config.yaml
head_dim: 32
fused_qkv: true
optimizer: "soap"
beta1: 0.9
max_grad_norm: 0.5
batch_size: 128
epochs: 19.5
lr_schedule: "cosine"
final_lr_fraction: 0
warmup_steps: 690
Rows from block 3 of a small class-conditioned image flow-matching model, named by matrix and row number. Rows with one number belong to one neuron. Each number is 128 + 24 x the weight over its row's rms, rounded and kept within 0 to 255. All counts start at 0. Numbers have three digits each. After the name is the row's rms in percent of the matrix's.
After each neuron's rows are labels from the 100 images, of 14976 (inputs lightly noised), where the neuron reaches its highest value: "strongest on" is what is common among them; "patch colour" is the nearest of a few named colours to the mean colour under the peak. Only what is clearly more common there than usual is listed. The data: photos of plants and fungi (iNaturalist). In brackets: how many of the 100.
# fc1: MLP up (model.blocks.3.mlp.fc1.weight, 768x192), inputs 128-191
# fc2: MLP down (model.blocks.3.mlp.fc2.weight, 192x768, transposed), outputs 128-191

fc1.428 118:137121119139097114185110118153211126149112128130115112182116167068157088142122126108166137151091126130140130139121132138110143132135161143126147120123126140087139137131144125088052123130160157
fc2.428 115:108130143081101130129110114078150090148158162136148093161100070134086095144050137153183130151119149124096125138127147146135124176136152127112094103159131122127084117153120111171131154126151141
strongest on: order Caryophyllales (30); family: Cactaceae (27)
patch colour: grey (76)

fc1.184 089:141128135153087118111154177127144146126139151140121138154095124155145110122120091115142111104069146157169159126111121133122106102127119151126126129118132106092152108123122160124133119108114143
fc2.184 081:103144105112077091166104155129118084108126143115140132115163125145127098089154127127125130150177125122094133137119117111101144140122110139135146104142122111124138129146119200086145181129108117
strongest on: order Asterales (36); family: Asteraceae (35)
patch colour: yellow (36); orange (25)

fc1.0 089:126168133116091126129122133152127161115161125067172155141095109086152169113094109125101146143107101160153105140113138126153156134133106118125125125120127115140136081116144077113126118147104131
fc2.0 093:142123113139119099130110119153131135182121113087119153112119118142101158112174103182105126105153157136062102133141142124162138175133126167133107129113121143111148131141123104105135111134149163
strongest on: order Asparagales (35); family: Asparagaceae (35); text has "yucca" (28)
patch colour: cyan (56)

fc1.633 090:111131132106125126123146129134104090158112094082169132146090105085116125126102152117148108131150138165144117139155141131128149131111140115134139153121133157121097103140136088194104126132098117
fc2.633 095:153198074154147165113170127153121149133085085092113133137085092122129100105112111165138158096168118156126129136170115140133121098120114135165082128112133155144149130131114120139156172110174075
strongest on: class: Liliopsida (33); order Asparagales (25); family: Asparagaceae (25)
patch colour: cyan (76)

fc1.371 132:110115120157126155108098118126101133122110135135156116145146173107076121122184100154087132164101110117136188177119125135184115137117086161132145147105142101164096119133152091146165131125152114
fc2.371 121:149105125141120144119108122113120129129151136130121142144138113108132152103139150145131137133168125101085135114099141140205108128138144114117087141117125119108187153122133044124137167099145150
strongest on: order Boraginales (35); family: Boraginaceae (35)
patch colour: grey (85)

fc1.303 097:112122083111114135125144133130167143156126151154118106158099124151147100105128148127147124141082106161125116162130170143121171094104164094149078092132141142138128102110131145126109108128133119
fc2.303 096:147104152145095169115125136106162122143125090107133097102125132111116106107118156147107168144121138085106110184150098124148133157127129176121116160147115117090102116136124078150106157127120144
strongest on: class Liliopsida (26)
patch colour: green (39)

fc1.92 081:111100148134146138091145112129113152142146105098154162131140150109079097125106165135138109128100105135138154168112170137181090100076083137151172124151161109131102128087161131132107156111110127
fc2.92 081:163143163113135125142143137150135127162110129117137132116143124091092093099082132116135110164140130109128118143085095118153138172188111151086126161150143129151129092166131170119118149087154120
strongest on: order Asterales (32); family: Asteraceae (31)
patch colour: pink (28)

fc1.354 101:169117098125145165133086109122172113097100114155110121151132090129143112161149143156130102122090135126126175091118113097110126114099133104130118135102117145129117149132133118131072120134162124
fc2.354 103:150121100170146124151158142165078109153119114145099133105117104151135102122190134123162103147195091099102129095108167139099141142107131123137111162167123083156165134102134108154123160125116137
strongest on: class Liliopsida (25)
patch colour: green (37)

fc1.540 088:138162107124122079153132120085091137141164185124119097124118111107152129123151149106116182161121121130155160113097125143109119172156108112123159127137107100136142108079128148118112116123174139
fc2.540 090:110109118100114131078115133124124150117123110145141142171113118116110098141119120132183105117114138062107123082122169110137170076118080128096119176098131103109141128125113126140086148154134130
strongest on: class Liliopsida (26)
patch colour: cyan (28)

fc1.716 083:038091116114138108128107180103174122130177119090111136143122154126134089133110104163085126121144102186073118149148136146158082147138149152123148121109122094129105139144078146126129107081140149
fc2.716 090:166125120134132118140106119142159119116095155183185120097136129099131172158130108157118143104130168133139142106146161111138161070076131138149171120115133090161110125132131139154148130103100143
strongest on: order Asterales (37); family: Asteraceae (37)
patch colour: orange (34)

fc1.757 087:084121104109112148125097087172109111105120140100110126139151173143104091129097078141114123150121132135103143101136142116115097149145141130106124108144131165137120140129137125209100122122142141
fc2.757 114:072136136082132152097128128177077142160130144131070126115131140116113138136142161140198090100163139156138162117101124157159119123138139065134125169141133115144107091098126167119138117124162107
strongest on: text has "common" (25)
patch colour: orange (27)

fc1.193 091:151084106134112109117123136116096121162143119087113141159094135143112163146121124134131127135125147128138143158155090077166078131140130155108142135132146122094125118111129142148132119154109138
fc2.193 094:105158129151091143114178117139147078133144174124135138082104094147114134128131119120131098095182085144122139091164145132118123158112133138156094131170123144134166141137124127148098151126142096
strongest on: class: Liliopsida (30); order Asparagales (25); family: Asparagaceae (25)
patch colour: cyan (36)

fc1.276 092:082076154139122114083119158158099142110111152107087136137163146149134133081145122139086159135119120142126131126092138072123134086157117136127138111090147099100137117145140141126115101111108143
fc2.276 115:142114104150105156122148129098131129116114155132108115108127152101108136081097147073112064131180131097144145157116115096139110132136116111112116165146106110147120130117170121147152129089107132
strongest on: order Lamiales (28)
patch colour: grey (87)

fc1.171 116:145117139116092113157096149177126124121126157110118128168129159160184109134117118160140117130127116138134117130109134050148101145176135125117109128124102129094129138132127125141108127117104168
fc2.171 130:098145116090086135125108168160119121129168128082149157100111133131131118146095121131156140136103129083113120150183140101075136140159159094126091113141137133107138109113070129128107124132086077
strongest on: order Asterales (37); family: Asteraceae (36)
patch colour: pink (29)

fc1.554 105:181124149111133090112132131142101165123145132103136156140125142208128145098120106167128160102093147125151188130110109157138136147132104122112101130125127120144156107097135158096139123112118140
fc2.554 078:148129082122148108111102105150134115152127111102160114151128131191141110103129136164086119158149092114101149142119162143121144087155123182116115166099115114089133158169109136146125166146106107
strongest on: order Asterales (29); family: Asteraceae (29)
patch colour: pink (31)

fc1.520 093:133115131103103116130141114117151127163136096101119155134070134083115118130144121120140081108167126105153135083141148143167149157140103125137131148136098112120182141128129104120164133123134166
fc2.520 107:161131125087124134121134144139123115134129103129122129127106140107137083131109068137107089091136165104160126134142137139150117115137153140123120103109147194130094106170150105104129135130078100
strongest on: order Asparagales (26); family: Asparagaceae (26); family: Cactaceae (25)
patch colour: cyan (57)

fc1.358 081:143183098107079117146155174108165165099127130117145120129076138109146123147147145130158089134115138104159102075117127144127101136111160134127128120138112123127128133130125084160089155135149158
fc2.358 104:080088133122128142129133119114122116105132146158148143126140120112107156171137100131104129119109142093141115162106138127107116121140127140117142136093160129115086121055145141133113119127139124
strongest on: class Liliopsida (33); order Asparagales (25)
patch colour: cyan (33)

fc1.46 116:158138116130170111154087151132168101142125166133109126158112155042123153112152165131131123115151098084150144132096069152167147134126132134094172166153138117109107105136114132120135142147116110
fc2.46 115:112136073118097138147139121132111106146105125093132150132152148194116143153095162139137120118119136084168133109117135117074140137136126141117104122134124123134176106182131125134101108118168137
strongest on: order Asparagales (29); family: Asparagaceae (29); text has "yucca" (26)
patch colour: grey (75)

fc1.695 086:159087145132129140134075113136120136143141125153155155160106109134165154175102122097119141105140133103150133162088096069158154091123122152139113146142098117078109131152159128122149112156166141
fc2.695 092:097132077163108150159178141165120133089139097103121151109162118113099120133129113115146134152104140092103114180133130132153098129131113090119141130125131069149100093093147144111163143095130169
strongest on: order Asterales (29); family: Asteraceae (29)
patch colour: brown (64)

fc1.182 082:117146104187137097130131142115158172103148138147154156169137118121158171122109141114149140149115147141124152117113099092164172118094140146086112144128133158091131138126106113102146133115137137
fc2.182 082:118103153098136120139176111111117122143126159123132134064093118092130148107135128085150109091115133098116117165113150127138073134147136095136122125115154132107090148111128137126119123153120129
strongest on: order Asterales (30); family: Asteraceae (30)
patch colour: orange (48)

fc1.405 096:091145099151133132105144127077119152114138084109107133147146136138144135085139130173070173143100135122123144122146154075122128145106112151149110120091127118120114119129126134138076176101076104
fc2.405 090:137153161129123127128125169134135115177124103140118121061116156113120115103138083180160137106132149125095135116136109111111174083133168150141086072141112141144116122153094133133090092138094134
strongest on: order Asterales (31); order Ranunculales (29)
patch colour: red (29)

fc1.565 124:162146116125124137128124140165164119136159121126107136124106154079140120096135163064128125107167146126091118168099157117158154085116145094109126176169127141130081153168122118098131170153133129
fc2.565 132:102164146100114150163125121135123084125113118122123152159090142130129087121135135161160102113140107116116167121129152148112120086116135131105089105166151162107112089128142139149107156141145135
strongest on: class Liliopsida (32)
patch colour: grey (78)

fc1.39 094:119061144106129130124124126148148115135116111105112125141132158099148122122153110117158133102143117171112115157157093143172122092170111105143168154143142140184153144117119121161137190159135143
fc2.39 076:119187083146120103125164146144101170154150131138124149114167133112115102109084128113129199123099098068165119093107125122137106128111136142092102126171119165144154103097136107135084112106104105
strongest on: order Caryophyllales (25)
patch colour: cyan (25)

fc1.637 095:149147117150105125135114116144122151144136117178089159175135135167136100138159071145114164138154149147130132163157137133117102135131125118142143133101146122159117125139132144117112111112094144
fc2.637 102:095103095109135149150123123114134137161089128159124100060114153114104102142086129140135126130082120145138116173112143140149194142141117128128143125131129123138113149116120148112139166137100136
strongest on: order Lamiales (27)
patch colour: grey (81)

fc1.737 110:126171118148120154148114112138150137118146121122110151126098157090126112106154152096113112175136113090147112135131153179198164129104119122139170157151161128135148121154139103119129144115134124
fc2.737 106:121119144118088130132076136106154134116131141153149148146113109044145143161095169165121164096104171079143171104141164118116148128142118101144117105195121126111135159133124169158096117130123142
strongest on: class Liliopsida (25)
patch colour: grey (76)

fc1.512 087:097095124157101109127155148128116115182132147125141096085127133156129094140116133106152123144110096118113134098164114134171181140141125126111103161129131143132109118151109143136110093168049133
fc2.512 091:124106107105079109084145112117164129149139148161132140096092129129110153163065124151119140149118160143148136092122123143137109130153141166139107166158126149118106155127125122127118114137133130
strongest on: order Asterales (34); family: Asteraceae (34)
patch colour: yellow (52)

fc1.610 095:101086105151130108163172120115135098134117094072211124116141111120136088126138129162128108110106168149145109104120063129148135158121111119127129139134127136120133139122113116141134125140088163
fc2.610 087:148149105138171097145130124127129172149111097136092112158113116138111117139175101135091134097130108145105136163143172146112191108143143098111113142103132126124141091122153146159107108125154108
strongest on: class: Liliopsida (37); order Asparagales (28); family: Asparagaceae (27)
patch colour: cyan (61)

fc1.150 093:115181126115076150143134161126157119111143104112144124133138117100150112113140107093136144112083152117183090144118119127184129146126111093113156151132139148113146139136139112144104125143096131
fc2.150 103:110149048111096119130075129104132106068154142126110157165146172114108148148108125089098115109124104137117144117124092143132085148147126098146121128158139113120120124083105113154158157127053150
strongest on: class Liliopsida (28)
patch colour: brown (60)