A small class-conditioned image flow-matching model, trained from scratch: soap at rate 0.0029.
Rows from block 2 of a small class-conditioned image flow-matching model, named by matrix and row number. Rows with one number belong to one neuron. Each number is 500 + 40 x the weight over its row's rms, rounded and kept within 0 to 999. All counts start at 0. Numbers have three digits each. After the name is the row's rms in percent of the matrix's.
After each neuron's rows are labels from the 100 images, of 14976 (inputs lightly noised), where the neuron reaches its highest value: "responds to" is what is common among them. Only what is clearly more common there than usual is listed. The data: photos of plants and fungi (iNaturalist).
# fc1: MLP up (model.blocks.2.mlp.fc1.weight, 768x192), inputs 128-191
# fc2: MLP down (model.blocks.2.mlp.fc2.weight, 192x768, transposed), outputs 128-191

fc1.190 107:500457504482462429497487501541522467562494412515485503516477494364523543520488537465456536574514514473568535530526488472489490467511538537502493525424485454517561479475516470551393493516501536
fc2.190 096:533525509451531473527542469478476506502463506495473497488471542428533505455588502502635570494528512453623502496503513540548459493494497475539464458513481475522511474477509601584603569489402559
responds to: kingdom Fungi; class Agaricomycetes; phylum Basidiomycota

fc1.78 110:517540474492486453455551437529499455519519411546506387567417515487539469451392516555512529477472498502510474502512567558455528476528473448547620479481497461464553539497472498533385540550458500
fc2.78 084:531484509491512532575474472490531545532450507494510517446482470455474546519406505519581515555429473487483470491486554501453520494415495422515572515443503505457579498506494498445468483512475507
responds to: kingdom Fungi

fc1.544 097:509507534496586452553511483544492509517506524551588546561490526487527472532499413473514506499540547547535465415536419461453506503480571512514590523496474516535477531510478489474465556503527529
fc2.544 107:519469473507481481480503480498477525547538489527594508444470467624465423502485546481489491453534506504517551528498563460555437489520546530453547537450511483465519487551482490420532480518463556
responds to: class Liliopsida

fc1.704 099:587485584484545544495441538542466512501494448456502506459545569411453545430541416409462531441518465529529508474481454434538442519472502567526495565492510501465487446506456559511504574454408556
fc2.704 110:450504499513465499465531485509461507489459473506467468488531488389545434474541399465473421565464496506437496485517482506453468498469472422516498542494516478465503554493512490508539440470451476
responds to: order Asterales; family: Asteraceae

fc1.423 117:518542480474492486494570457538442499508477501496531491467520491535510461546517445531487600466482470529595532520540481549381529519460523496492544461428511490535463495479511500526481545482535511
fc2.423 097:513535489500535454518466449491572441554443488457516474560505530569503495515542480473502410529584514567571513509444469514512509493515481508530471530498464518547497430489487555518502505448466478
responds to: class Liliopsida

fc1.109 127:538492490588493476523524546547512461506520451532560445537484519532499511418503504533436527461412507525504446553474452485579522539475467469500516551456517495431588526522471573450535575512592507
fc2.109 129:492476542446465544478489477457492518469472533485553520422511553468565518534557525477475504494582504488566534500451469526483480500492485492488451534496496484512449465503505472446430573469410532
responds to: order Fagales

fc1.170 114:538480478494604478504477514525463584461534480491551535467416476375486471487543493405518460499385539496509489469495484485584546534512517456468530575469517407518473503557519447482524536539508532
fc2.170 110:528487404527555512498595487516485517536469494550528542478473517557531557453538547505481497547576541411432502544475542542438504408517514513509516494534489453449520488580544513492507521500526441
responds to: order Asparagales; family: Asparagaceae; text has "yucca"

fc1.176 106:521527509459481514470485532457502518518525480482441493573457498471451464437493423526417455597520475476571461524508456464421449495496491524502569507544527518518532501498490498449477530549563544
fc2.176 133:490409462470443465510483536465517530530497485491562555503483515522496560507523490487476503491473480538574498506469533476533517500459502665525531563604496486508536539501450468510593497506526449
responds to: order Asparagales; family: Asparagaceae; class: Liliopsida

fc1.430 147:461448391441408496499532509557480574537528496495501498515417512421506506521538498478456524565463470449590503515454462494473547525483522449528533550515502517528540480495470524475487550524505487
fc2.430 120:509643586498495430532534500525534485499504456537522488484468519507549454524532513481451472484492536474474539535493552490454499437514497502498560600486548452483506505513450492524478495527567440
responds to: class Liliopsida

fc1.651 093:538483447522563481486548521486480450527503495498533469528510571498501503461540507579433501454444463503570487534578439474473477485502497573489431487502538479523456423501453432533472527468418545
fc2.651 117:497500561518508509433533468561553484457511578500482575497547474488489425542553462527562450577432482459463548522505464489431512438536525526520402454479486496511529521498436467541480517476512480
responds to: order Asterales; family: Asteraceae; text has "common"

fc1.417 109:457460520507569496502457555522464475521506510503524449510507541580473447503487518458531492572424459523526441566481431496496561480492487468517516467508519574426531478489498541494478512538414514
fc2.417 123:540497598537524556504593465499494534448508517543541503469533505469487513608471474410495437421463511510456542569500544488522533514508488494525496530531524433565547515534489523527486432483443484
responds to: class: Liliopsida; order Asparagales; family: Asparagaceae

fc1.568 111:499471537524478441506436477524521490392474485436503480563474480523549510466528474541416441478624463517511448521505451469477471480509531490478531426482498422494501545484463497508515500533463479
fc2.568 108:540532493458489503510480415443442526536468549502484514495507531451585418510581532461463382507503470512471506462467469516566522538472498534510497488500471451484546487507497595432423431493595455
responds to: order Lecanorales; class Lecanoromycetes

fc1.490 105:465508546494522449555468483507475519519478473522521460547555514502514558526560526498417493528469483508510535506495484531398548554502503398518512546485491556469552459507518485450515516485472488
fc2.490 118:551441533553517500530511465561482479491500496500608502560508454528515540494534495462448515499532447572481541476501517508490492529550453498459501483486496452518522522491490498475475599519488485
responds to: class: Liliopsida; order Asparagales; family: Asparagaceae

fc1.98 078:479485533489486486507488442488542477401499469508562504552436395513492504493511432466574566466452533565506446527464466562464478432494508469503574478533506434457542530541532522479506544519461521
fc2.98 084:429445483571506560470452538481490512362477471487470482526503445532443494490442481487461528479545422506495499541515504485486508510534521495534490448426483511496524500426473538520475510507553504
responds to: class: Liliopsida; order Asparagales; family: Asparagaceae

fc1.669 094:494492594489547508471452566539479512552548479480469560485478470529531530490465481503448529470481463527554559485491439468534430509496461591520464479521486465530472526514457492417536496518474545
fc2.669 121:619501403488442507545589480460556509464478491541494467529507505497450519474494487509527515545532542559450509432459472431526494447506454509511515514418535488529531488479483483582500548552533511
responds to: family: Asteraceae