Rows from block 3 of a small class-conditioned image flow-matching model, named by matrix and row number. Rows with one number belong to one neuron. Each number is 50 + 15 x the weight over its row's rms, rounded and kept within 0 to 99. All counts start at 0.
Before each neuron's rows are labels from the 100 images, of 14976 (inputs lightly noised), where the neuron reaches its highest value: "place" is the part of the image that holds the peak. Only what is clearly more common there than usual is listed. The data: photos of plants and fungi (iNaturalist).
# fc1: MLP up (model.blocks.3.mlp.fc1.weight, 768x192), inputs 64-127
# fc2: MLP down (model.blocks.3.mlp.fc2.weight, 192x768, transposed), outputs 64-127

place: top centre
fc1.715:77 60 40 57 38 64 61 56 38 20 48 35 53 41 47 46 51 44 32 22 53 28 63 57 64 56 50 53 55 62 37 46 60 27 85 38 43 36 51 59 50 43 46 66 45 59 57 45 35 30 35 49 59 32 59 65 65 41 66 56 37 60 71 79
fc2.715:39 46 57 39 51 54 36 45 31 16 58 33 63 19 72 54 53 59 30 62 54 49 50 36 51 40 26 64 34 27 51 28 59 52 37 39 80 32 57 25 72 55 26 64 31 46 51 53 76 46 58 39 56 42 69 66 85 45 69 50 41 43 46 79

place: centre; top centre
fc1.496:39 32 27 24 60 20 54 54 47 50 59 32 60 22 68 65 82 42 53 45 47 38 35 41 59 58 38 49 56 41 41 60 53 47 67 48 58 66 62 40 80 60 47 23 52 71 72 27 32 63 47 56 27 42 32 71 34 50 32 59 51 45 46 61
fc2.496:58 57 44 33 55 46 52 55 60 43 54 17 53 22 31 27 34 59 35 60 53 36 33 42 51 54 02 60 26 27 27 50 60 46 37 26 40 36 30 65 41 40 71 77 53 55 32 59 62 45 33 58 44 69 48 78 08 39 47 47 51 51 47 57

place: top left
fc1.584:46 49 70 20 46 63 54 48 29 55 41 46 62 26 80 44 37 43 66 34 50 58 20 54 36 75 59 58 57 64 50 64 13 41 53 93 61 38 36 67 48 42 34 69 45 65 69 33 58 54 43 38 41 36 39 34 87 73 61 70 36 63 48 55
fc2.584:42 36 48 72 87 47 37 32 29 59 43 19 38 22 67 69 59 24 33 37 43 43 64 46 49 46 47 58 49 47 59 40 57 34 55 37 99 57 55 48 49 41 38 43 62 45 55 35 51 69 39 46 33 37 32 60 48 75 46 26 60 45 35 29

place: top left
fc1.130:53 55 66 69 58 40 40 48 40 22 51 41 70 45 58 54 75 49 58 41 68 57 76 41 49 41 65 39 40 64 49 27 55 35 55 27 60 33 60 54 63 75 60 65 59 72 58 47 53 19 47 82 35 49 77 42 54 52 64 51 39 40 47 49
fc2.130:41 52 55 76 69 43 70 44 63 27 69 43 56 38 41 58 34 44 62 59 38 60 60 31 68 55 60 59 51 48 52 40 41 62 60 55 71 49 68 38 41 24 84 58 49 59 59 67 58 47 47 37 44 49 46 56 19 29 49 33 47 58 57 57

place: bottom left
fc1.622:45 71 61 32 67 51 57 54 81 51 56 57 52 46 45 35 41 70 69 51 63 56 08 35 46 56 52 67 55 56 33 41 44 26 36 39 31 30 70 38 41 17 56 73 48 44 72 59 00 61 44 53 37 44 51 76 57 37 63 63 42 65 37 50
fc2.622:43 12 49 34 41 35 21 47 75 14 85 49 80 62 57 37 71 23 02 73 31 61 50 33 52 57 55 44 44 67 28 61 34 39 58 54 47 64 51 64 68 31 67 35 56 50 62 57 71 56 48 54 50 64 47 67 56 58 46 57 58 65 57 50

place: centre
fc1.62:34 36 43 38 29 47 59 23 43 58 75 17 60 41 53 70 32 40 27 41 41 56 68 66 47 39 58 48 25 30 48 43 37 36 63 59 35 30 50 75 46 38 47 76 67 54 42 26 52 35 47 75 23 37 42 43 59 47 42 27 40 23 22 31
fc2.62:52 41 60 63 56 09 45 34 75 46 73 47 63 56 42 75 55 61 48 53 49 31 51 59 27 72 56 61 64 50 23 28 58 56 18 64 51 52 26 40 48 80 38 63 76 49 56 44 38 60 47 50 26 27 56 36 68 54 47 21 40 71 65 08

place: top left
fc1.207:44 39 86 34 42 38 73 33 39 42 66 34 26 34 59 81 39 56 61 62 39 19 61 56 52 46 46 38 40 47 77 59 51 70 57 47 51 44 40 36 61 17 54 47 44 51 66 42 36 87 69 45 65 65 47 48 69 86 49 34 45 55 53 35
fc2.207:55 39 66 37 58 45 20 57 53 67 42 41 38 23 47 19 64 44 50 46 48 07 67 45 42 40 28 52 39 21 70 68 38 39 38 55 51 40 41 41 48 82 55 39 28 58 30 40 67 33 60 51 78 48 52 54 58 95 56 23 48 50 65 34

place: top left
fc1.20:49 63 61 47 76 64 95 60 52 50 40 72 51 84 35 81 49 77 47 39 56 17 33 56 61 53 49 68 62 73 57 53 44 48 41 26 31 40 56 36 40 62 57 24 51 41 50 52 48 69 53 56 43 78 53 43 52 55 59 35 55 62 31 74
fc2.20:65 34 63 32 26 30 35 79 57 54 61 44 49 65 44 76 90 61 55 41 54 62 47 92 41 80 69 54 77 57 64 51 50 49 51 31 39 55 72 44 36 56 73 49 53 42 40 65 69 59 62 49 49 34 37 41 28 44 50 38 28 58 40 64

place: centre
fc1.454:59 23 71 39 50 52 47 60 48 40 40 46 74 36 47 56 68 27 27 61 56 67 63 46 54 64 52 58 73 70 29 68 84 39 66 82 53 42 43 61 52 70 44 75 45 31 35 38 42 41 60 36 50 41 64 41 34 40 45 54 36 57 48 51
fc2.454:47 63 51 59 43 60 65 72 46 45 40 68 59 48 50 35 32 62 41 34 61 64 44 75 60 64 49 45 36 82 32 55 75 59 38 45 41 84 46 57 44 53 48 20 49 78 45 61 27 81 51 65 48 59 45 46 38 31 61 51 34 29 50 39

place: centre; top centre
fc1.353:54 35 51 48 55 50 39 68 45 57 56 51 60 69 08 49 46 45 41 30 32 58 11 82 41 51 41 62 51 28 47 37 48 33 68 46 47 70 44 61 46 58 23 33 51 32 72 63 59 63 38 33 61 39 34 75 30 48 45 42 40 54 43 98
fc2.353:48 53 48 65 53 48 76 59 40 58 43 45 60 75 58 82 61 54 33 45 69 61 34 54 58 49 37 35 44 50 21 45 69 67 33 34 74 41 53 46 45 38 71 48 73 42 65 49 65 31 42 51 51 35 52 34 18 22 37 59 56 65 50 68

place: top left
fc1.638:72 28 36 25 54 58 76 63 58 09 45 56 40 44 22 62 15 41 37 53 42 30 63 20 72 48 80 62 41 26 25 31 63 67 36 38 46 65 71 50 58 23 49 52 31 31 42 54 42 65 62 55 43 43 85 15 70 73 39 71 51 30 75 77
fc2.638:46 64 40 34 34 64 52 66 60 51 30 57 31 46 35 43 47 63 34 62 52 31 45 66 57 49 56 54 26 35 44 45 60 53 50 43 51 47 57 57 55 54 64 51 44 56 35 50 44 18 68 30 53 22 38 17 58 48 60 80 50 61 54 21

place: bottom left; bottom centre
fc1.694:72 65 63 55 36 62 41 58 75 64 39 52 55 51 44 43 47 49 55 37 81 36 34 27 67 63 52 74 55 79 35 38 69 58 72 58 62 54 49 57 45 46 77 50 40 46 26 60 35 36 54 46 55 29 38 69 90 68 68 46 27 22 62 32
fc2.694:42 45 41 34 60 53 48 34 30 51 46 14 44 39 37 37 47 69 38 46 40 42 39 61 52 46 72 21 38 65 52 41 82 50 75 58 44 45 41 56 54 35 52 37 60 26 52 62 51 41 71 66 51 69 41 50 35 52 42 49 57 46 45 42

place: top left
fc1.336:52 60 51 27 47 62 73 52 66 27 34 65 60 62 45 80 57 48 35 49 44 67 51 33 40 84 71 48 73 34 48 50 38 45 68 46 38 47 49 79 20 45 23 43 51 18 85 65 48 37 43 63 41 49 61 49 33 34 50 48 37 69 66 57
fc2.336:24 44 41 41 56 42 43 43 51 74 27 60 49 38 54 21 40 61 63 46 61 75 56 65 76 74 67 39 28 35 57 47 52 39 40 55 50 57 67 52 28 60 51 43 47 45 21 67 51 76 39 55 58 48 27 50 53 38 62 99 51 60 53 43

place: top centre
fc1.123:53 57 41 43 59 38 58 32 33 27 23 51 53 10 62 72 47 27 52 54 40 59 66 68 62 28 68 28 51 39 43 64 62 43 46 27 43 45 55 56 61 12 61 42 40 58 37 35 37 69 40 65 61 62 41 41 35 76 54 58 26 44 39 51
fc2.123:40 19 55 37 68 37 27 30 47 40 28 47 57 20 60 45 41 64 44 75 72 35 58 34 47 60 41 53 52 43 44 44 36 56 52 49 27 45 53 45 49 78 90 34 52 62 76 39 59 43 54 31 12 25 61 63 57 48 47 48 68 36 31 36

place: bottom left
fc1.544:64 67 53 52 76 86 58 58 39 56 46 69 52 46 42 51 34 55 77 56 54 58 47 77 50 74 43 73 25 66 53 79 50 53 15 65 66 47 27 58 37 27 54 45 49 43 55 19 34 58 34 34 56 41 50 39 18 50 46 50 39 47 47 57
fc2.544:69 56 55 57 21 53 58 31 18 51 29 14 60 46 78 35 66 59 50 64 38 33 55 31 66 29 64 60 06 63 50 61 60 69 59 48 50 90 38 35 74 49 20 55 39 49 54 66 84 40 41 50 55 69 43 47 60 34 62 55 69 33 34 64

place: top centre
fc1.474:50 47 21 47 54 74 51 55 48 65 51 46 41 50 66 49 45 46 46 26 49 46 60 58 50 07 41 29 49 56 37 52 53 42 52 56 71 25 45 13 67 47 51 47 58 37 74 66 60 39 37 55 65 50 35 53 79 46 75 49 34 26 61 73
fc2.474:50 29 43 63 69 48 71 36 39 57 79 80 51 66 55 47 69 61 75 40 46 31 31 71 53 41 55 65 73 59 52 55 38 60 47 50 55 53 60 33 76 33 22 20 18 50 53 71 61 69 67 53 78 19 49 55 58 53 58 68 42 51 57 61

place: centre
fc1.760:52 59 59 69 46 36 49 45 41 42 63 31 32 50 29 20 54 80 54 60 40 49 72 41 57 49 99 64 41 58 37 43 71 37 34 03 08 36 45 26 49 56 55 04 52 61 59 41 38 42 72 48 67 53 34 53 49 36 62 75 46 47 50 50
fc2.760:45 28 58 59 52 42 48 63 53 45 64 45 59 42 63 62 59 09 61 51 55 60 70 27 55 32 99 54 80 44 31 66 73 60 46 69 00 59 35 55 44 50 38 63 51 46 53 58 52 66 58 58 36 69 59 52 48 20 64 72 39 61 57 47

place: centre
fc1.665:50 49 64 37 45 40 67 39 54 68 60 38 65 49 67 76 38 65 62 55 48 62 55 38 11 87 13 55 38 18 64 72 70 54 62 74 30 52 71 57 28 74 58 41 46 53 51 53 59 20 36 42 52 36 29 44 46 61 44 53 39 58 58 29
fc2.665:51 47 55 51 37 45 19 64 47 41 56 50 53 61 40 20 49 76 54 59 58 61 52 48 41 66 00 51 69 44 77 30 77 35 24 42 47 36 36 46 47 20 45 10 63 31 38 57 51 67 49 51 52 47 70 34 24 58 52 41 35 38 38 32

place: top left; top right
fc1.221:54 56 34 45 41 47 51 90 62 72 36 36 59 39 56 47 65 81 57 50 00 69 67 40 38 50 36 62 81 50 52 27 60 66 58 45 57 67 68 49 52 69 38 59 48 51 71 49 51 38 47 49 47 58 64 49 37 02 31 54 49 48 51 86
fc2.221:46 76 51 73 59 55 44 36 56 68 34 45 56 17 48 69 39 09 55 41 00 29 36 44 46 43 58 50 56 52 28 69 61 71 53 40 48 53 33 47 37 58 57 51 61 55 27 60 63 54 39 52 50 45 50 37 51 71 42 28 43 60 43 49

place: bottom left
fc1.159:57 73 49 63 69 43 01 41 41 53 34 70 83 37 66 49 53 47 56 45 48 38 56 47 65 69 76 60 47 32 30 73 73 38 64 32 62 39 47 46 64 52 56 59 46 66 40 51 04 58 36 44 62 74 55 40 50 80 49 58 57 40 86 56
fc2.159:52 40 41 71 55 86 61 59 31 38 76 49 46 28 68 40 28 18 40 52 57 45 53 22 26 39 44 30 36 39 41 65 45 51 38 73 70 61 30 44 43 36 47 36 49 47 45 62 49 61 41 59 37 55 50 36 61 36 53 48 53 50 38 26

place: top centre
fc1.38:60 53 66 59 29 66 73 45 41 69 52 55 35 62 54 36 60 31 46 29 66 27 67 47 52 39 39 64 70 74 51 46 42 70 75 63 49 27 56 47 69 58 59 41 65 59 35 43 72 69 56 53 71 45 70 57 81 73 36 42 70 60 79 67
fc2.38:77 85 45 54 45 52 88 18 62 70 49 33 62 41 50 31 35 17 18 41 27 66 76 70 39 48 51 55 57 34 51 37 66 65 45 58 35 46 44 57 38 35 72 19 56 53 48 67 55 88 47 64 29 80 63 46 30 52 33 55 71 40 43 22

place: centre
fc1.124:16 54 46 53 46 53 45 46 46 28 31 62 46 50 19 28 65 65 31 61 42 58 63 70 29 34 32 63 45 29 46 34 50 58 52 42 56 66 60 70 45 61 45 22 39 50 66 35 55 40 39 57 50 56 39 74 39 38 50 60 26 48 62 75
fc2.124:99 63 59 62 55 48 41 55 42 49 45 49 59 63 62 65 40 48 37 42 87 47 71 48 34 56 31 49 53 37 41 46 72 61 51 54 40 47 58 54 47 31 67 46 59 55 52 61 48 59 66 48 51 35 66 54 43 18 56 53 29 61 47 37